Weights of a small CTC audio transcriber.
Model: 2.85M parameters, waveform 16khz input, arch jasper, norm batchnorm, activation relu, depths [4, 4, 4, 4], widths [128, 128, 128, 128].
Data: trained on short read English sentences (LibriTTS-R), 106.7 epochs.
Rows from block 4, named by matrix and row number. Rows with one number belong to one channel. Each number is 500 + 50 x the weight over the matrix's rms, rounded and kept within 0 to 999. All counts start at 0. Numbers have three digits each.
# convs0: first width-5 conv, stride 2 (model.blocks.4.convs.0.weight, 128x128x5), inputs 0-18, a 5 kernel for each
# convs1: second width-5 conv (model.blocks.4.convs.1.weight, 128x128x5, transposed), outputs 0-18, a 5 kernel for each
convs0.3:515548488558523478514498462491457421409479586475545530573444398556501448430553512421462428548424410485479491490563456419480447539508390557427552523495553439426447498450468549564529457474563536550544533488529553436430385494516532415463439513466523435540468507528452457516510456539649492
convs1.3:502468480455501499488557485480571490502440524396494454556571557449434560494521474526511460441523507545461540474461496456533536479551429378503412469395499469512520530513563477497447579455495567525527520585422518552346417517513470509529541449462534487534601495502450534611488536554559551
convs0.4:497471499420557452412553579560431513405514499499494452628449473494574512459552466444455535442426551539430516432433559528453443522540550452477500567529417346479476539428480502463552558537390526462593588487462521371591548452481515483484552490570448340547515518528514445507513441391481489
convs1.4:475523410511578478549554511393461510498547389513574548477419410536525552496398481534577440555524567565444529459514514476525448446513548552434521524512569515487445536478512404466634425396488499541452432501510587470484436468517370375494480442416550557537595567492501529465513551501537484
convs0.5:468454393460425540402509459414539477472486464453556522496580510478475416481540520543513480432494534500492595396519471455554506537465419493438438543524420569431524555488404502413554466463504537521536476491540518466505469486545498479530553607533544545519482490384471409438495412409521519
convs1.5:483461481557545483471527490496603525483493514499513436569511410398492500555539519514451543539563572478604511603494498543380478446445407450545448464552543540501466461486565527506558486514556509491492529539464485458420495487471419531469481479458419543454506449491536495475512480508493422
convs0.6:512452551522455515539526492531499518556466449454449492423474537508516506468491520433510464427461395498464534534496448554415514529460546510489481499458530522491423466511546549440445371514479410521450512559487492479417542414527540566447447479436527528474543481521550570509545511474435570
convs1.6:562517508570524519507464442518465563584537585627469434515588475543539628500496386496532643420521443423519465573549447478430428516428524470503618458530348466528534455466398550510522437485413527498531558508523473460457537592563540497493498521568473447410482513444490453438492499474496491
convs0.7:480478569535502495515478548541537541496487468578519461513445420535487478447461520511519485485509577493424511506468429467509446401571436479514489562455547517506450464526516488491544528533476481511570460391508481404519471495547493453435506503486460497562453447542536508505457460504640458
convs1.7:518468428483513523469547573558461621523530543539547420538435609537469434463568543540547369533541516405514565554499447586504504467508506523506461443499507421516500495382486510409436503555529498482446531454494488536438571511602533531515469473482488490434438508436460520552535475452491553
convs0.8:437445432464445457450474401432445472468510534448472476480458447489506500504472487453560460431498545486505558437565413521498408527386495441517559482546542530495523509411390507560546434455496491478466452521495503497501494442495536565527520504526525556480512429525527475423467493513502477
convs1.8:530460528465515474587484449443526486491530575564484489470513525408409449627500509545496449512398468449457537512488519566577543490466416423485512525458543484443493554444563525490396553535490422499580487459529544492454513445521470505449504629469520547529507514520521529485566526461531527
convs0.9:472579498436491515511473467494481444511510470514489515521407538524554483529482500478473540500502520463564575446489530456535473518552557442462449502486470499443446476520496555552527562409504464539487428523409541500520533431494476518426513607491496528554590441512515479555513581487532428
convs1.9:479477413523463472526634513412541464508465480494590547488518471628521395443499559548527448530534545450514571576403416584480457542474496470494416485555497453408490593487484385497636542478428510435421473424445412561492418501432439531550589486575514487535562524493496529608499507483495361
convs0.10:530516476477409571553516495560438482517531446511495504500492478560514503526516498440441454464519453528561583588482532468501565513490545490466560483501487463475566520544434527516476548487486504528533554491508438541486499507498491461454472498471550519474497514492451555481566466480455468
convs1.10:569491546558531465510570445504388504502602487343530450504402453495477588532469466509483523532471492509499499514535520535462582443556544472525520589452479513519547435496523514452459577524497437500465587509465466405461555507492476504478453399496483549433541559486459527511379525554396437
convs0.11:519457525553556515520507430436559550523439536541430493568496523531503584516500404557463549494565579444430488535601474507475463544554617485422551469538508591485570453492560575547485444518503528519564482469479557477444511528475549514372498575497508411458458524509563495520556413566479527
convs1.11:489468498480448515488464453485539586451517462525549551587491566476502463517598511526463504603546504449537528474532488500488466602493537552511472467544496463396502531475500513479540577617533494526534440542465408565425492503493497456404498545560545449495524572495494456490515464476503415
convs0.12:419567520535546507451468515484529517555490567552459485554561572480475489514516571507460450462566469454467469574538521437534442430483527491507453522478559521562449482500495451478539479633487617504466432543420461457617538465523435538426531462530495492453516544380491553459448464450438430
convs1.12:483434506529429488541518444428492421480495484461558475453578448519451511561497520585475495482547538543563422483511547552561539524469605476559435580532398559459457539433482396489517403464401492525401450588504572490508471541465570470526516489542520534478484589496561551510564503586469518
convs0.13:542473481443516532490513512544480455570495457523574548554539577541514493511463414547480490490469500479557525455446552431480579484480577493527528454509505492409487453513521474596552500578539493485491532545520479507511506591531419518590467508516390515505473568523527526559509507492466540
convs1.13:510443462526571446501498516571529565558517573523537481491387535500453463467491471515463528441421550556517531478510506509480486535490495425565442348393411546504481526481422495524597489511475398467498512530492524504500445512565598481474516465444510508568598540466501490544552517514486492
convs0.14:548477428558497504555470420437353517617525456435409555497494479456442466546443539567535460545371524498595483507508428432533455449520549476350653458449477521509553463518481504495406508524487465556477554428530476314420553583519504557521481456527507442530499380450481541525462588443470470
convs1.14:595546539510511517457463516496446510434515448474513431479426441460454466506481457586502536476456514542545501491435422572490535408507499397486532581535567453486532503532499471453533521512585502464449465515524499412489543621464446304451496472564511538466458531510538535580433569437541566
convs0.15:482506488516509464446484419500553475458582462525531496495480461606470478527526420553501465456542518495637528539473501584469468458484487398526466516473513553477531520534510472584565517499400510472492429436433451504460597447511548487535539475515539479444421446530479451423511483432516482
convs1.15:425498487611499565515465500504552560410457480543460463496580473459503560576396524580458544513458558490534500481509483511494493529532470542508495449449436449474587493447483513488460495518528558494546516484386486575476455506480503489554447481441514558465500510462461514483526395333438559
convs0.16:617615478460539565436538530469538525522466418514472505568574541469491526526470563512508551459571506552420480522488513464454463555422504510530518508529521496453433520466479511473466500518409550461515506506548551440498467480449481469553598441539561560540514500468502502525552514482527495
convs1.16:446521458409511470522603460523553475592497516457485522483550476470512465532469572515574547474541412530589505593513482488402460421427569447465540580526479471496587450483563490483492572513547516546405549538552615540542457434501523538447425528581495540580514515500475425435600511475476512