{"arch": "jasper", "wave_channels": 96, "beta1": 0.9, "shampoo_beta": 0.99, "merge_dims": false, "lr_schedule": "poly", "final_lr_fraction": 0, "adamw_weight_decay_other_params": 0.05}
Rows from block 10 of a small CTC audio transcriber, named by matrix and row number. Rows with one number belong to one channel. Each number is 200 + 40 x the weight over its row's rms, rounded and kept within 0 to 999. All counts start at 0. After the name is the row's rms in percent of the matrix's.
After each channel's rows are labels from the 100 clips, of 14976, where the channel reaches its highest value: "responds to" is what is common among them. Only what is clearly more common there than usual is listed. The data: short read English sentences (LibriTTS-R).
# convs0: first width-5 conv (model.blocks.10.convs.0.weight, 128x128x5, each kernel summed), inputs 0-63
# convs1: second width-5 conv (model.blocks.10.convs.1.weight, 128x128x5, transposed, each kernel summed), outputs 0-63

convs0.64,098,235,144,221,181,192,278,190,218,192,167,205,164,251,244,138,182,210,229,207,242,223,192,209,172,180,195,165,161,182,173,192,183,154,148,181,102,215,206,187,236,253,218,183,143,267,139,178,158,204,138,210,154,139,231,294,226,213,132,189,186,180,150,251,147
convs1.64,099,209,165,237,222,248,201,123,234,264,239,289,154,168,241,258,233,211,184,171,198,223,164,148,229,175,200,181,202,186,207,218,133,241,220,258,166,164,203,220,234,254,114,208,254,218,242,184,244,164,208,194,160,103,131,138,157,174,159,173,179,169,191,178,247
responds to: the word "have"

convs0.127,109,181,211,204,189,194,209,244,179,241,173,274,177,154,195,142,217,208,224,239,206,223,202,196,185,149,178,203,180,153,151,201,235,239,221,223,210,204,212,186,142,309,204,207,232,184,109,223,311,192,226,176,182,168,189,194,211,219,158,233,208,134,194,252,207
convs1.127,096,221,301,271,226,128,149,229,215,218,226,174,235,268,158,149,200,199,201,200,125,156,176,209,264,213,256,190,218,255,212,157,283,226,184,211,198,196,158,155,149,244,207,118,164,209,147,217,239,176,171,219,208,234,141,220,159,248,237,190,200,156,233,190,101
responds to: the word "i"

convs0.122,110,218,158,260,177,300,242,237,158,174,194,228,255,169,200,221,272,226,254,303,155,218,234,258,190,113,265,228,168,204,177,236,181,177,174,268,248,156,187,172,156,235,238,216,209,252,169,204,194,203,237,216,163,205,200,181,187,211,153,266,182,177,217,157,228
convs1.122,094,196,230,258,261,229,290,190,169,301,181,155,107,235,220,188,118,194,258,239,213,185,186,178,233,224,183,221,233,190,234,208,170,139,215,195,225,224,197,178,163,167,225,223,197,189,241,153,291,175,201,192,173,192,208,217,209,180,280,106,200,173,214,224,260
responds to: the word "my"

convs0.120,096,144,190,153,186,219,176,239,175,140,262,211,209,200,211,149,179,218,250,241,171,213,181,222,200,167,191,153,199,285,214,190,204,166,203,225,210,267,209,243,170,143,238,199,203,344,222,285,238,211,130,250,217,226,179,233,198,217,153,131,207,201,252,242,243
convs1.120,104,217,136,188,145,136,203,221,208,282,255,177,201,141,160,184,184,201,184,235,245,205,169,216,222,143,265,209,114,271,209,243,217,184,144,203,228,218,240,187,221,149,139,135,260,204,166,122,217,172,207,166,181,161,195,175,238,181,226,249,226,165,163,233,160
responds to: the word "she"

convs0.36,098,161,170,178,189,163,262,178,133,217,172,239,273,223,158,221,187,237,117,221,181,152,186,175,181,217,199,215,230,239,220,205,172,164,192,247,140,236,248,148,158,214,205,180,195,150,220,213,179,192,157,204,277,109,201,199,148,196,150,280,207,161,260,188,281
convs1.36,101,179,192,188,260,183,320,241,222,211,162,215,108,141,209,114,197,213,252,155,194,184,188,155,192,209,212,195,240,200,256,211,192,180,152,207,261,200,232,213,171,180,148,170,134,151,215,257,222,205,257,198,236,236,247,157,220,266,187,178,158,243,164,232,228
responds to: the word "was"

convs0.27,112,143,110,206,210,214,309,235,186,220,198,156,147,199,207,223,196,253,194,213,202,197,215,260,225,229,212,199,263,142,202,216,127,210,128,216,167,247,152,146,194,156,188,260,220,215,130,108,171,236,179,188,138,162,270,181,215,174,168,215,162,204,179,159,167
convs1.27,094,234,221,144,221,127,203,165,220,135,244,226,193,160,186,238,237,214,203,192,209,261,161,198,171,212,201,175,183,224,285,233,253,182,229,158,151,206,198,131,197,130,227,206,237,225,211,180,179,128,172,277,197,216,239,282,215,219,172,176,170,156,232,200,151
responds to: the word "of"

convs0.105,089,153,167,264,226,207,225,245,177,179,102,209,214,147,195,317,236,153,216,267,162,196,187,200,192,146,260,150,239,218,202,205,162,159,181,205,195,260,289,182,149,213,206,231,243,254,183,197,255,184,148,184,170,161,200,221,157,168,239,215,200,212,138,199,164
convs1.105,098,168,205,184,174,193,212,204,209,221,236,205,264,232,256,170,195,237,305,191,177,184,203,144,173,195,222,245,202,201,187,175,234,115,194,168,166,206,257,156,172,215,119,164,138,144,175,222,234,203,309,163,159,220,172,221,144,260,215,227,256,220,181,199,205
responds to: the word "think"; the word "don't"

convs0.15,094,174,199,158,184,196,212,156,188,242,188,223,190,191,211,133,245,183,183,186,192,262,276,251,161,209,206,157,188,195,191,203,204,184,229,226,167,159,167,145,194,226,178,194,161,244,68,132,211,232,242,171,207,128,237,228,164,137,148,243,218,216,216,166,221
convs1.15,092,189,183,190,163,199,186,213,123,267,185,233,206,231,116,132,144,176,198,236,218,203,167,213,222,156,151,209,162,218,247,224,133,130,200,162,274,145,214,200,203,168,274,208,205,248,243,219,239,164,190,176,177,212,207,196,157,264,181,128,200,234,163,247,225
responds to: the word "and"

convs0.109,117,144,223,181,206,212,130,240,219,199,181,266,159,175,174,196,215,207,178,263,159,251,218,182,180,184,180,180,237,235,247,196,231,194,114,98,170,173,263,122,281,240,162,172,149,226,175,138,229,228,197,217,182,149,163,263,233,238,152,262,263,193,224,122,249
convs1.109,098,285,134,246,201,199,219,222,222,262,136,254,230,249,176,198,263,229,188,193,232,168,216,203,229,204,223,188,228,201,298,264,288,178,130,246,225,157,214,120,209,149,133,239,237,214,265,163,226,157,297,153,162,266,235,190,228,184,191,227,212,164,200,174,203
responds to: the word "was"; the word "he"

convs0.66,107,187,210,151,147,244,144,196,227,203,220,238,235,136,215,187,222,167,185,200,178,150,271,124,241,163,187,192,230,220,219,117,146,253,148,199,191,191,241,205,179,183,173,180,241,75,190,172,185,187,208,159,246,189,201,236,190,187,211,235,220,178,220,179,251
convs1.66,102,143,230,230,244,216,209,129,198,214,172,173,162,176,188,200,245,142,248,95,216,270,229,168,196,200,146,167,248,224,155,186,277,168,213,209,156,237,185,157,250,196,163,177,212,202,173,235,195,236,259,214,190,218,175,145,267,231,204,220,246,109,299,266,276
responds to: the word "you"; the word "your"

convs0.6,109,240,231,212,206,187,164,252,133,169,224,235,117,245,153,250,168,183,265,223,218,142,173,183,171,195,256,280,244,176,230,206,221,206,152,175,213,234,247,224,152,182,114,181,204,180,231,185,120,248,191,222,243,311,225,231,200,172,234,242,180,150,225,227,158
convs1.6,099,228,223,215,239,214,196,187,227,205,200,223,225,208,251,167,256,206,188,221,149,221,160,151,246,142,252,271,219,181,248,203,230,176,201,117,240,191,245,130,176,171,260,187,169,170,239,205,122,221,226,308,197,291,145,261,171,201,266,275,211,228,135,165,196
responds to: the word "don't"

convs0.91,099,188,169,219,306,241,272,109,169,165,190,228,193,266,230,288,307,134,163,147,180,195,191,230,204,198,193,237,241,195,274,177,237,159,198,201,232,180,207,145,197,206,208,160,167,220,233,154,153,204,166,174,218,198,219,130,195,240,154,219,241,139,222,267,151
convs1.91,098,184,132,226,73,198,170,140,251,220,216,196,225,207,242,217,225,227,181,200,242,209,161,187,202,235,210,215,182,184,220,176,251,209,112,160,181,217,207,137,246,178,197,137,256,142,193,164,242,222,240,181,276,197,162,199,247,186,192,289,219,219,150,184,225
responds to: the word "the"; the word "there"

convs0.112,098,269,180,210,143,243,205,161,229,251,202,226,171,287,186,157,235,210,168,206,196,180,120,118,204,194,213,123,225,225,192,218,265,229,225,168,167,164,209,167,160,222,266,200,245,210,181,171,110,146,197,228,131,191,154,223,176,173,163,177,138,207,167,201,182
convs1.112,107,188,257,169,259,247,186,238,200,213,190,215,182,232,108,206,231,220,241,334,197,219,220,325,133,253,183,218,193,179,233,135,171,105,235,240,216,167,196,216,198,180,231,228,171,224,199,194,248,179,222,230,213,229,206,275,157,161,199,168,164,207,206,224,221
responds to: the word "was"; the word "it"

convs0.7,096,200,185,117,239,221,267,178,210,240,259,251,208,208,174,238,215,177,219,240,193,172,177,215,171,217,254,241,117,117,202,153,160,216,136,156,248,230,158,183,230,110,186,229,234,220,174,189,290,232,140,157,326,171,254,162,227,148,192,212,170,218,143,167,167
convs1.7,110,205,189,187,165,172,258,204,260,239,166,140,207,205,201,262,143,195,206,259,273,131,217,271,202,190,149,186,219,230,229,195,205,242,278,252,245,195,173,165,197,200,137,220,124,268,219,242,261,219,231,238,236,175,188,184,223,157,234,200,223,125,190,208,184
responds to: the word "the"; the word "not"

convs0.60,104,152,155,297,234,282,194,188,209,169,230,136,186,147,254,176,184,184,251,223,169,177,188,242,261,237,102,129,144,186,214,244,194,200,224,186,154,198,194,136,231,276,217,217,209,239,244,200,234,133,234,208,150,229,135,227,220,259,174,215,219,234,226,147,245
convs1.60,099,201,224,111,148,217,191,135,167,145,249,116,217,219,207,116,193,238,222,185,229,219,195,207,136,123,176,126,204,256,146,178,176,159,216,215,258,230,204,127,196,206,224,302,191,186,262,207,140,206,181,203,199,169,151,253,126,257,242,193,185,197,141,172,227
responds to: the word "i"

convs0.22,103,194,199,233,268,202,202,222,248,260,164,132,131,138,146,231,236,113,160,189,157,180,235,240,234,157,184,236,223,206,171,220,223,205,164,149,148,234,157,136,235,161,152,272,194,208,247,174,227,180,147,228,250,208,226,227,198,222,173,239,191,219,175,182,204
convs1.22,116,181,189,214,280,172,278,233,199,171,189,249,248,200,194,199,215,136,282,208,190,229,174,181,187,281,265,169,248,211,185,252,176,119,152,146,173,197,182,246,203,190,197,131,127,173,176,234,213,178,230,136,201,237,129,242,207,256,227,210,191,183,200,144,193
responds to: the word "time"

convs0.57,113,181,188,155,250,167,166,235,136,217,208,232,220,285,220,213,208,180,161,158,142,211,229,181,183,179,149,223,261,151,260,201,234,205,209,213,205,265,198,264,116,188,272,221,220,243,221,194,217,146,159,229,166,104,236,254,195,208,191,225,227,195,170,266,213
convs1.57,092,190,262,304,275,208,198,156,145,211,231,275,292,223,172,149,176,187,183,176,244,230,156,192,219,285,163,238,201,125,193,225,194,183,185,182,203,156,169,206,241,204,184,145,220,230,137,174,151,187,147,183,145,179,176,167,201,192,101,250,241,186,189,210,176
responds to: the word "i"; the word "think"

convs0.63,094,196,201,171,289,231,163,220,252,144,227,278,209,163,219,261,218,153,156,190,152,202,265,263,259,281,266,238,139,260,299,225,209,115,195,143,195,211,184,194,214,195,154,125,216,204,115,133,197,168,257,192,217,242,179,163,209,139,209,230,179,189,259,149,223
convs1.63,103,226,251,230,212,206,183,223,223,239,219,220,172,290,207,167,206,193,238,263,233,274,272,213,200,215,206,166,135,182,282,143,199,220,193,225,137,135,151,196,167,141,182,219,201,187,248,260,171,144,173,197,236,269,196,200,203,148,200,133,204,152,209,177,151
responds to: the word "the"

convs0.94,106,224,175,157,177,186,242,225,235,251,255,210,229,216,178,182,215,219,144,141,155,231,146,143,215,250,171,192,178,238,198,221,168,153,163,262,223,90,207,93,146,239,222,152,263,195,204,167,219,243,163,158,169,218,248,249,153,177,179,195,273,213,163,132,208
convs1.94,104,197,212,241,145,115,217,151,198,121,283,216,155,254,219,216,224,168,274,149,200,151,158,247,205,259,199,226,150,191,240,297,234,245,165,114,152,236,232,223,227,208,191,182,230,242,139,163,146,202,153,213,221,190,174,205,183,266,176,223,144,244,176,206,174
responds to: the word "not"; the word "is"

convs0.29,084,214,234,192,199,222,283,248,194,241,217,180,232,211,140,191,175,199,195,217,106,186,181,147,267,149,134,145,192,177,218,201,220,170,185,203,238,139,154,257,113,212,222,216,274,89,245,259,143,194,248,113,199,183,211,192,120,196,217,296,167,133,144,231,138
convs1.29,096,235,249,252,213,182,252,248,213,232,202,291,198,257,126,137,151,245,201,204,151,146,155,162,154,204,274,150,172,186,214,152,214,224,148,194,228,165,167,216,134,234,228,293,204,184,117,156,208,194,190,136,181,178,235,250,288,184,229,162,145,165,186,189,171
responds to: the word "have"; the word "you"

convs0.44,090,244,167,245,207,235,180,157,278,176,228,64,243,204,215,189,194,207,170,211,173,214,194,182,245,176,228,226,244,244,221,248,195,232,169,200,147,200,155,161,128,273,273,238,211,186,207,158,238,256,154,192,215,243,157,199,125,225,201,163,220,221,198,198,207
convs1.44,096,169,158,173,194,195,212,93,152,160,107,202,250,219,150,191,217,209,213,169,249,163,209,188,133,228,219,218,172,160,171,121,135,121,206,217,145,194,149,174,221,253,107,227,133,290,207,216,224,259,197,244,214,194,234,171,257,243,173,189,278,201,206,233,182
responds to: the word "to"; the word "he"

convs0.103,102,219,179,168,200,142,167,290,204,144,259,241,176,214,183,150,173,256,181,135,158,166,194,210,266,174,216,201,195,233,229,184,221,134,211,158,201,151,280,173,174,275,267,169,250,177,229,184,297,209,193,160,194,182,96,183,160,236,163,218,230,202,217,230,208
convs1.103,092,142,241,169,169,232,210,194,167,279,224,198,262,179,296,192,188,197,176,170,147,182,178,259,169,256,240,185,197,175,148,244,175,202,194,267,215,258,248,178,241,160,280,241,157,167,244,199,212,179,211,197,185,154,217,296,155,206,233,158,186,175,185,227,180
responds to: the word "i"; the word "will"

convs0.97,112,171,160,194,161,164,207,248,241,148,293,207,145,212,139,136,178,185,219,251,145,76,173,212,209,212,57,243,236,198,231,173,247,269,212,188,273,183,201,168,214,177,208,210,261,159,157,191,98,177,220,121,192,211,194,237,212,225,173,213,189,182,118,206,287
convs1.97,096,240,222,210,180,127,193,220,195,203,191,207,188,177,154,189,224,210,202,192,260,331,218,193,201,239,286,212,73,183,219,225,171,184,171,177,195,205,147,221,245,197,151,184,237,209,131,232,222,188,180,215,83,218,188,179,178,193,193,262,177,206,263,229,233
responds to: the word "do"

convs0.80,108,199,195,257,252,179,120,235,182,177,249,179,138,137,157,217,211,178,136,93,177,252,217,203,176,232,200,233,268,168,255,243,165,203,191,129,218,157,208,227,144,138,238,150,220,186,139,190,224,188,206,181,151,256,214,177,202,120,262,224,225,218,111,248,188
convs1.80,112,265,271,184,247,209,235,218,122,214,177,168,162,141,232,103,168,173,243,194,215,186,227,233,178,178,221,221,252,170,149,206,194,181,206,242,260,168,193,240,210,166,180,216,139,151,172,172,125,182,254,218,221,254,153,157,192,188,222,246,166,204,193,207,239
responds to: the word "it"

convs0.47,111,262,135,209,230,253,179,198,229,166,178,190,187,190,220,198,204,294,178,255,121,154,200,193,184,182,194,196,201,230,213,160,144,213,131,205,230,192,246,168,160,187,165,221,212,230,214,161,141,189,100,141,180,192,197,244,155,177,167,198,252,232,231,215,208
convs1.47,097,177,198,194,167,223,142,148,186,181,158,175,194,160,281,113,215,130,162,226,158,189,263,155,230,188,164,232,155,257,200,237,168,189,197,284,227,193,131,201,178,231,198,255,190,217,234,182,189,180,153,169,318,209,236,103,274,211,177,162,175,224,202,209,156
responds to: the word "my"

convs0.54,092,208,183,131,146,193,196,266,126,197,272,120,168,177,227,175,211,240,241,274,201,215,172,181,147,193,149,196,227,241,247,218,208,172,221,174,233,163,204,171,99,194,200,176,222,141,289,159,286,148,202,136,214,215,190,234,174,163,165,215,218,206,196,164,178
convs1.54,115,157,185,152,158,207,184,197,244,142,304,205,197,236,228,212,197,161,163,246,253,174,170,173,272,162,134,265,219,218,194,154,218,257,233,207,160,163,218,238,147,255,234,206,259,153,143,187,240,239,185,167,174,256,254,161,204,217,140,137,240,219,152,166,166
responds to: the word "is"

convs0.74,093,174,152,111,189,190,225,208,180,235,178,239,168,243,211,208,157,256,180,195,165,138,231,224,242,219,215,204,237,208,159,184,165,193,234,210,209,168,165,164,237,198,166,211,188,194,203,159,114,211,173,240,162,221,190,185,243,228,241,234,205,255,238,141,226
convs1.74,098,218,258,188,200,185,204,124,188,198,161,203,239,153,228,199,165,191,190,163,273,134,219,161,248,205,193,213,215,225,166,206,214,204,268,223,243,163,147,199,229,193,193,249,175,244,177,251,166,163,253,199,181,235,189,181,256,287,273,160,153,152,144,109,141
responds to: the word "i"

convs0.79,094,162,209,139,237,123,188,209,253,259,232,162,202,231,203,112,160,214,275,231,245,159,154,229,179,221,223,177,126,196,197,97,207,136,219,130,139,169,228,156,180,227,232,244,249,235,166,202,222,286,242,211,176,209,253,198,192,210,185,243,215,272,109,182,170
convs1.79,088,213,158,131,234,304,248,174,232,119,180,257,239,126,202,284,227,164,172,157,275,208,270,195,158,227,141,148,158,147,185,189,154,210,191,152,226,177,185,171,181,191,177,226,164,234,169,189,156,265,209,169,235,201,143,223,170,231,132,201,162,223,177,163,139
responds to: the word "was"

convs0.38,100,199,227,150,249,175,206,154,166,126,259,199,232,240,171,191,164,113,233,208,183,174,156,195,273,171,224,149,203,245,194,251,206,176,173,170,125,213,194,160,300,180,160,151,205,177,221,145,199,177,147,166,199,275,170,197,189,163,291,231,192,186,197,204,260
convs1.38,097,194,196,173,251,186,232,269,224,223,202,115,160,209,139,203,232,178,141,225,211,176,230,236,245,227,193,239,197,308,198,266,170,153,213,180,283,201,212,181,200,288,195,176,149,266,183,202,229,237,157,162,268,295,275,253,262,174,226,139,240,221,200,167,146
responds to: the word "it"; the word "is"

convs0.76,098,214,166,273,184,139,208,199,265,189,229,180,212,228,165,187,221,225,216,151,206,214,153,160,239,274,277,223,134,172,125,195,117,151,234,124,189,215,197,224,144,214,228,184,198,139,223,189,212,254,182,209,170,214,235,209,220,198,248,209,180,229,160,188,155
convs1.76,102,222,183,221,155,219,133,222,215,249,197,176,154,187,144,149,232,211,266,197,234,198,231,159,175,213,186,253,133,137,136,184,215,199,217,226,157,212,299,187,238,215,193,117,238,162,187,200,124,177,186,204,190,162,151,132,156,181,203,221,201,265,201,210,148
responds to: the word "is"; the word "it"

convs0.126,093,134,239,170,164,207,269,173,268,195,266,176,138,281,200,126,184,290,168,124,185,210,211,154,186,190,252,218,173,253,124,210,196,193,218,214,156,207,221,227,174,227,144,224,246,214,194,242,187,221,257,228,156,278,232,204,213,177,211,197,202,211,166,184,181
convs1.126,108,204,185,198,194,207,263,240,227,201,267,208,200,189,175,179,209,152,148,215,171,190,218,224,203,262,284,120,117,287,181,232,257,243,194,197,176,165,218,199,172,231,131,205,219,218,186,153,180,276,157,172,170,182,142,239,262,278,162,197,239,195,173,220,230
responds to: the word "we"

convs0.42,094,164,197,260,221,240,196,164,225,168,152,239,192,248,189,169,130,275,132,211,223,203,273,257,160,145,171,235,198,209,188,200,230,134,125,207,182,223,155,203,228,286,219,224,195,163,271,260,121,185,199,202,213,146,258,194,242,281,176,233,253,184,193,223,232
convs1.42,092,144,213,173,205,174,224,193,244,209,221,131,293,151,218,156,209,168,207,219,177,186,219,277,168,222,151,163,173,212,238,217,209,276,194,239,186,131,163,234,125,150,240,169,209,153,136,138,208,143,205,210,214,190,152,261,233,184,183,187,254,247,211,228,136
responds to: the word "he"

convs0.98,116,177,184,244,175,167,251,206,196,101,179,187,181,231,184,183,249,171,302,210,180,147,232,196,188,247,187,195,232,202,163,213,200,119,151,183,188,177,222,177,193,186,220,168,144,125,183,182,223,259,208,211,168,161,221,204,222,201,141,183,142,207,208,183,171
convs1.98,102,136,224,238,243,184,260,198,305,199,215,232,226,160,201,238,185,228,174,243,191,215,156,156,193,173,174,243,244,161,192,154,234,134,226,205,219,211,228,207,206,268,191,172,149,342,130,263,175,139,251,142,119,164,213,204,183,188,208,175,230,168,201,123,162
responds to: the word "never"

convs0.82,095,209,159,137,214,210,101,214,219,251,210,235,172,183,229,161,256,201,178,193,150,145,151,169,220,212,210,173,148,135,213,236,198,176,180,181,209,213,168,230,256,158,124,219,180,231,296,193,198,268,182,260,166,224,216,242,208,193,194,172,150,177,159,230,161
convs1.82,109,233,260,272,130,204,206,164,138,205,208,274,194,214,187,188,204,206,232,197,258,208,177,163,217,243,248,158,218,222,224,227,167,188,208,220,189,235,223,254,262,128,168,251,221,97,133,145,151,220,116,187,166,232,190,173,268,199,208,188,230,200,111,143,185
responds to: the word "i"; the word "shall"

convs0.113,090,247,218,189,121,246,241,246,263,210,244,209,145,189,215,227,237,259,182,187,198,175,125,183,170,161,167,185,231,190,191,239,277,165,161,215,256,210,167,188,126,166,215,177,217,266,175,238,229,201,149,243,234,186,247,171,171,279,202,161,243,171,198,276,227
convs1.113,099,234,166,173,162,217,213,118,151,144,209,171,176,245,322,221,147,186,115,203,167,207,178,157,234,218,279,235,183,226,209,124,162,260,263,219,199,191,202,182,191,226,248,258,109,251,277,236,186,130,198,211,212,215,211,271,183,173,176,174,222,255,214,227,176
responds to: the word "not"

convs0.2,098,152,199,221,208,197,157,142,235,200,200,208,187,121,213,225,211,197,143,173,211,115,150,196,207,237,223,162,158,239,236,189,200,190,171,218,244,238,283,273,185,145,235,220,232,154,193,200,221,182,202,131,200,226,257,193,89,186,169,231,240,235,221,201,170
convs1.2,094,207,233,223,239,179,149,177,217,175,80,175,230,230,194,179,222,255,130,117,202,219,214,217,166,152,175,257,192,172,248,264,238,258,217,174,205,236,127,156,149,242,139,201,169,232,189,188,222,154,153,202,226,229,245,245,167,176,191,167,241,74,267,225,171
responds to: the word "you"

convs0.114,116,198,136,209,200,203,219,216,238,224,166,219,269,166,156,160,235,166,180,144,177,197,237,223,144,265,206,122,281,147,204,136,204,216,200,221,211,134,202,170,238,283,217,137,113,218,227,118,192,140,188,206,188,133,242,223,218,186,233,130,149,157,198,200,207
convs1.114,110,264,199,210,265,212,185,146,235,337,162,216,216,194,254,175,226,209,209,247,260,212,179,226,211,209,274,209,225,239,252,136,198,231,224,164,237,160,167,188,237,150,238,207,239,121,187,201,228,155,166,191,191,249,158,241,162,193,209,205,199,243,121,245,169
responds to: the word "could"

convs0.96,097,244,183,237,211,191,235,157,169,199,148,233,223,221,161,198,228,202,209,124,132,212,275,157,111,131,245,231,207,207,95,230,199,214,238,167,216,177,142,178,205,215,209,190,246,133,179,231,185,237,172,197,147,153,165,191,210,293,148,149,170,161,193,244,202
convs1.96,105,167,234,152,193,180,223,203,178,211,247,192,245,232,125,202,181,285,203,177,187,205,187,231,219,193,135,237,221,249,117,242,253,243,215,175,219,215,233,182,157,242,197,213,224,157,221,101,124,176,173,237,195,177,192,163,212,163,214,280,229,214,164,265,192
responds to: the word "had"

convs0.67,100,119,206,193,219,229,198,180,296,228,236,234,147,191,201,88,178,240,226,240,122,163,220,239,202,151,195,181,122,168,159,252,173,235,198,106,235,174,235,199,216,194,179,177,190,238,280,177,200,212,250,306,182,203,144,178,237,171,176,171,248,219,203,203,257
convs1.67,086,231,176,180,227,129,99,199,254,197,231,223,216,201,206,222,203,132,166,117,200,177,187,189,170,247,243,216,207,116,154,189,127,202,156,163,106,199,170,202,179,129,207,242,226,268,188,212,219,191,211,239,208,254,194,233,202,178,185,132,255,107,211,196,206
responds to: the word "he"

convs0.90,085,187,242,124,216,165,214,186,206,202,163,209,135,219,227,229,212,141,183,229,161,122,157,174,181,173,268,245,204,235,182,209,162,149,195,235,167,149,218,167,171,242,223,247,208,189,236,248,164,226,203,155,217,168,252,223,189,247,201,265,216,175,190,131,234
convs1.90,099,200,228,208,142,194,195,231,282,232,183,198,169,125,166,202,178,203,212,147,189,275,235,269,197,163,241,171,219,178,200,249,227,249,206,166,258,143,120,245,164,193,147,262,188,186,185,187,123,206,249,192,217,211,227,215,248,283,216,220,99,216,193,254,152
responds to: the word "i"

convs0.75,099,277,238,175,202,242,179,161,199,233,236,222,235,106,181,217,229,159,219,141,117,177,248,211,183,191,177,244,153,148,182,195,192,176,138,152,257,239,294,212,151,246,155,177,234,196,198,253,158,244,176,223,198,232,176,242,126,172,266,219,190,175,211,276,201
convs1.75,097,232,149,214,226,199,164,156,165,195,167,191,225,216,223,111,151,176,179,202,232,220,166,181,261,155,203,220,176,251,263,209,231,204,191,170,211,260,238,150,245,106,203,239,149,240,173,204,179,192,241,210,209,242,206,184,129,221,191,254,228,245,135,269,180
responds to: the word "was"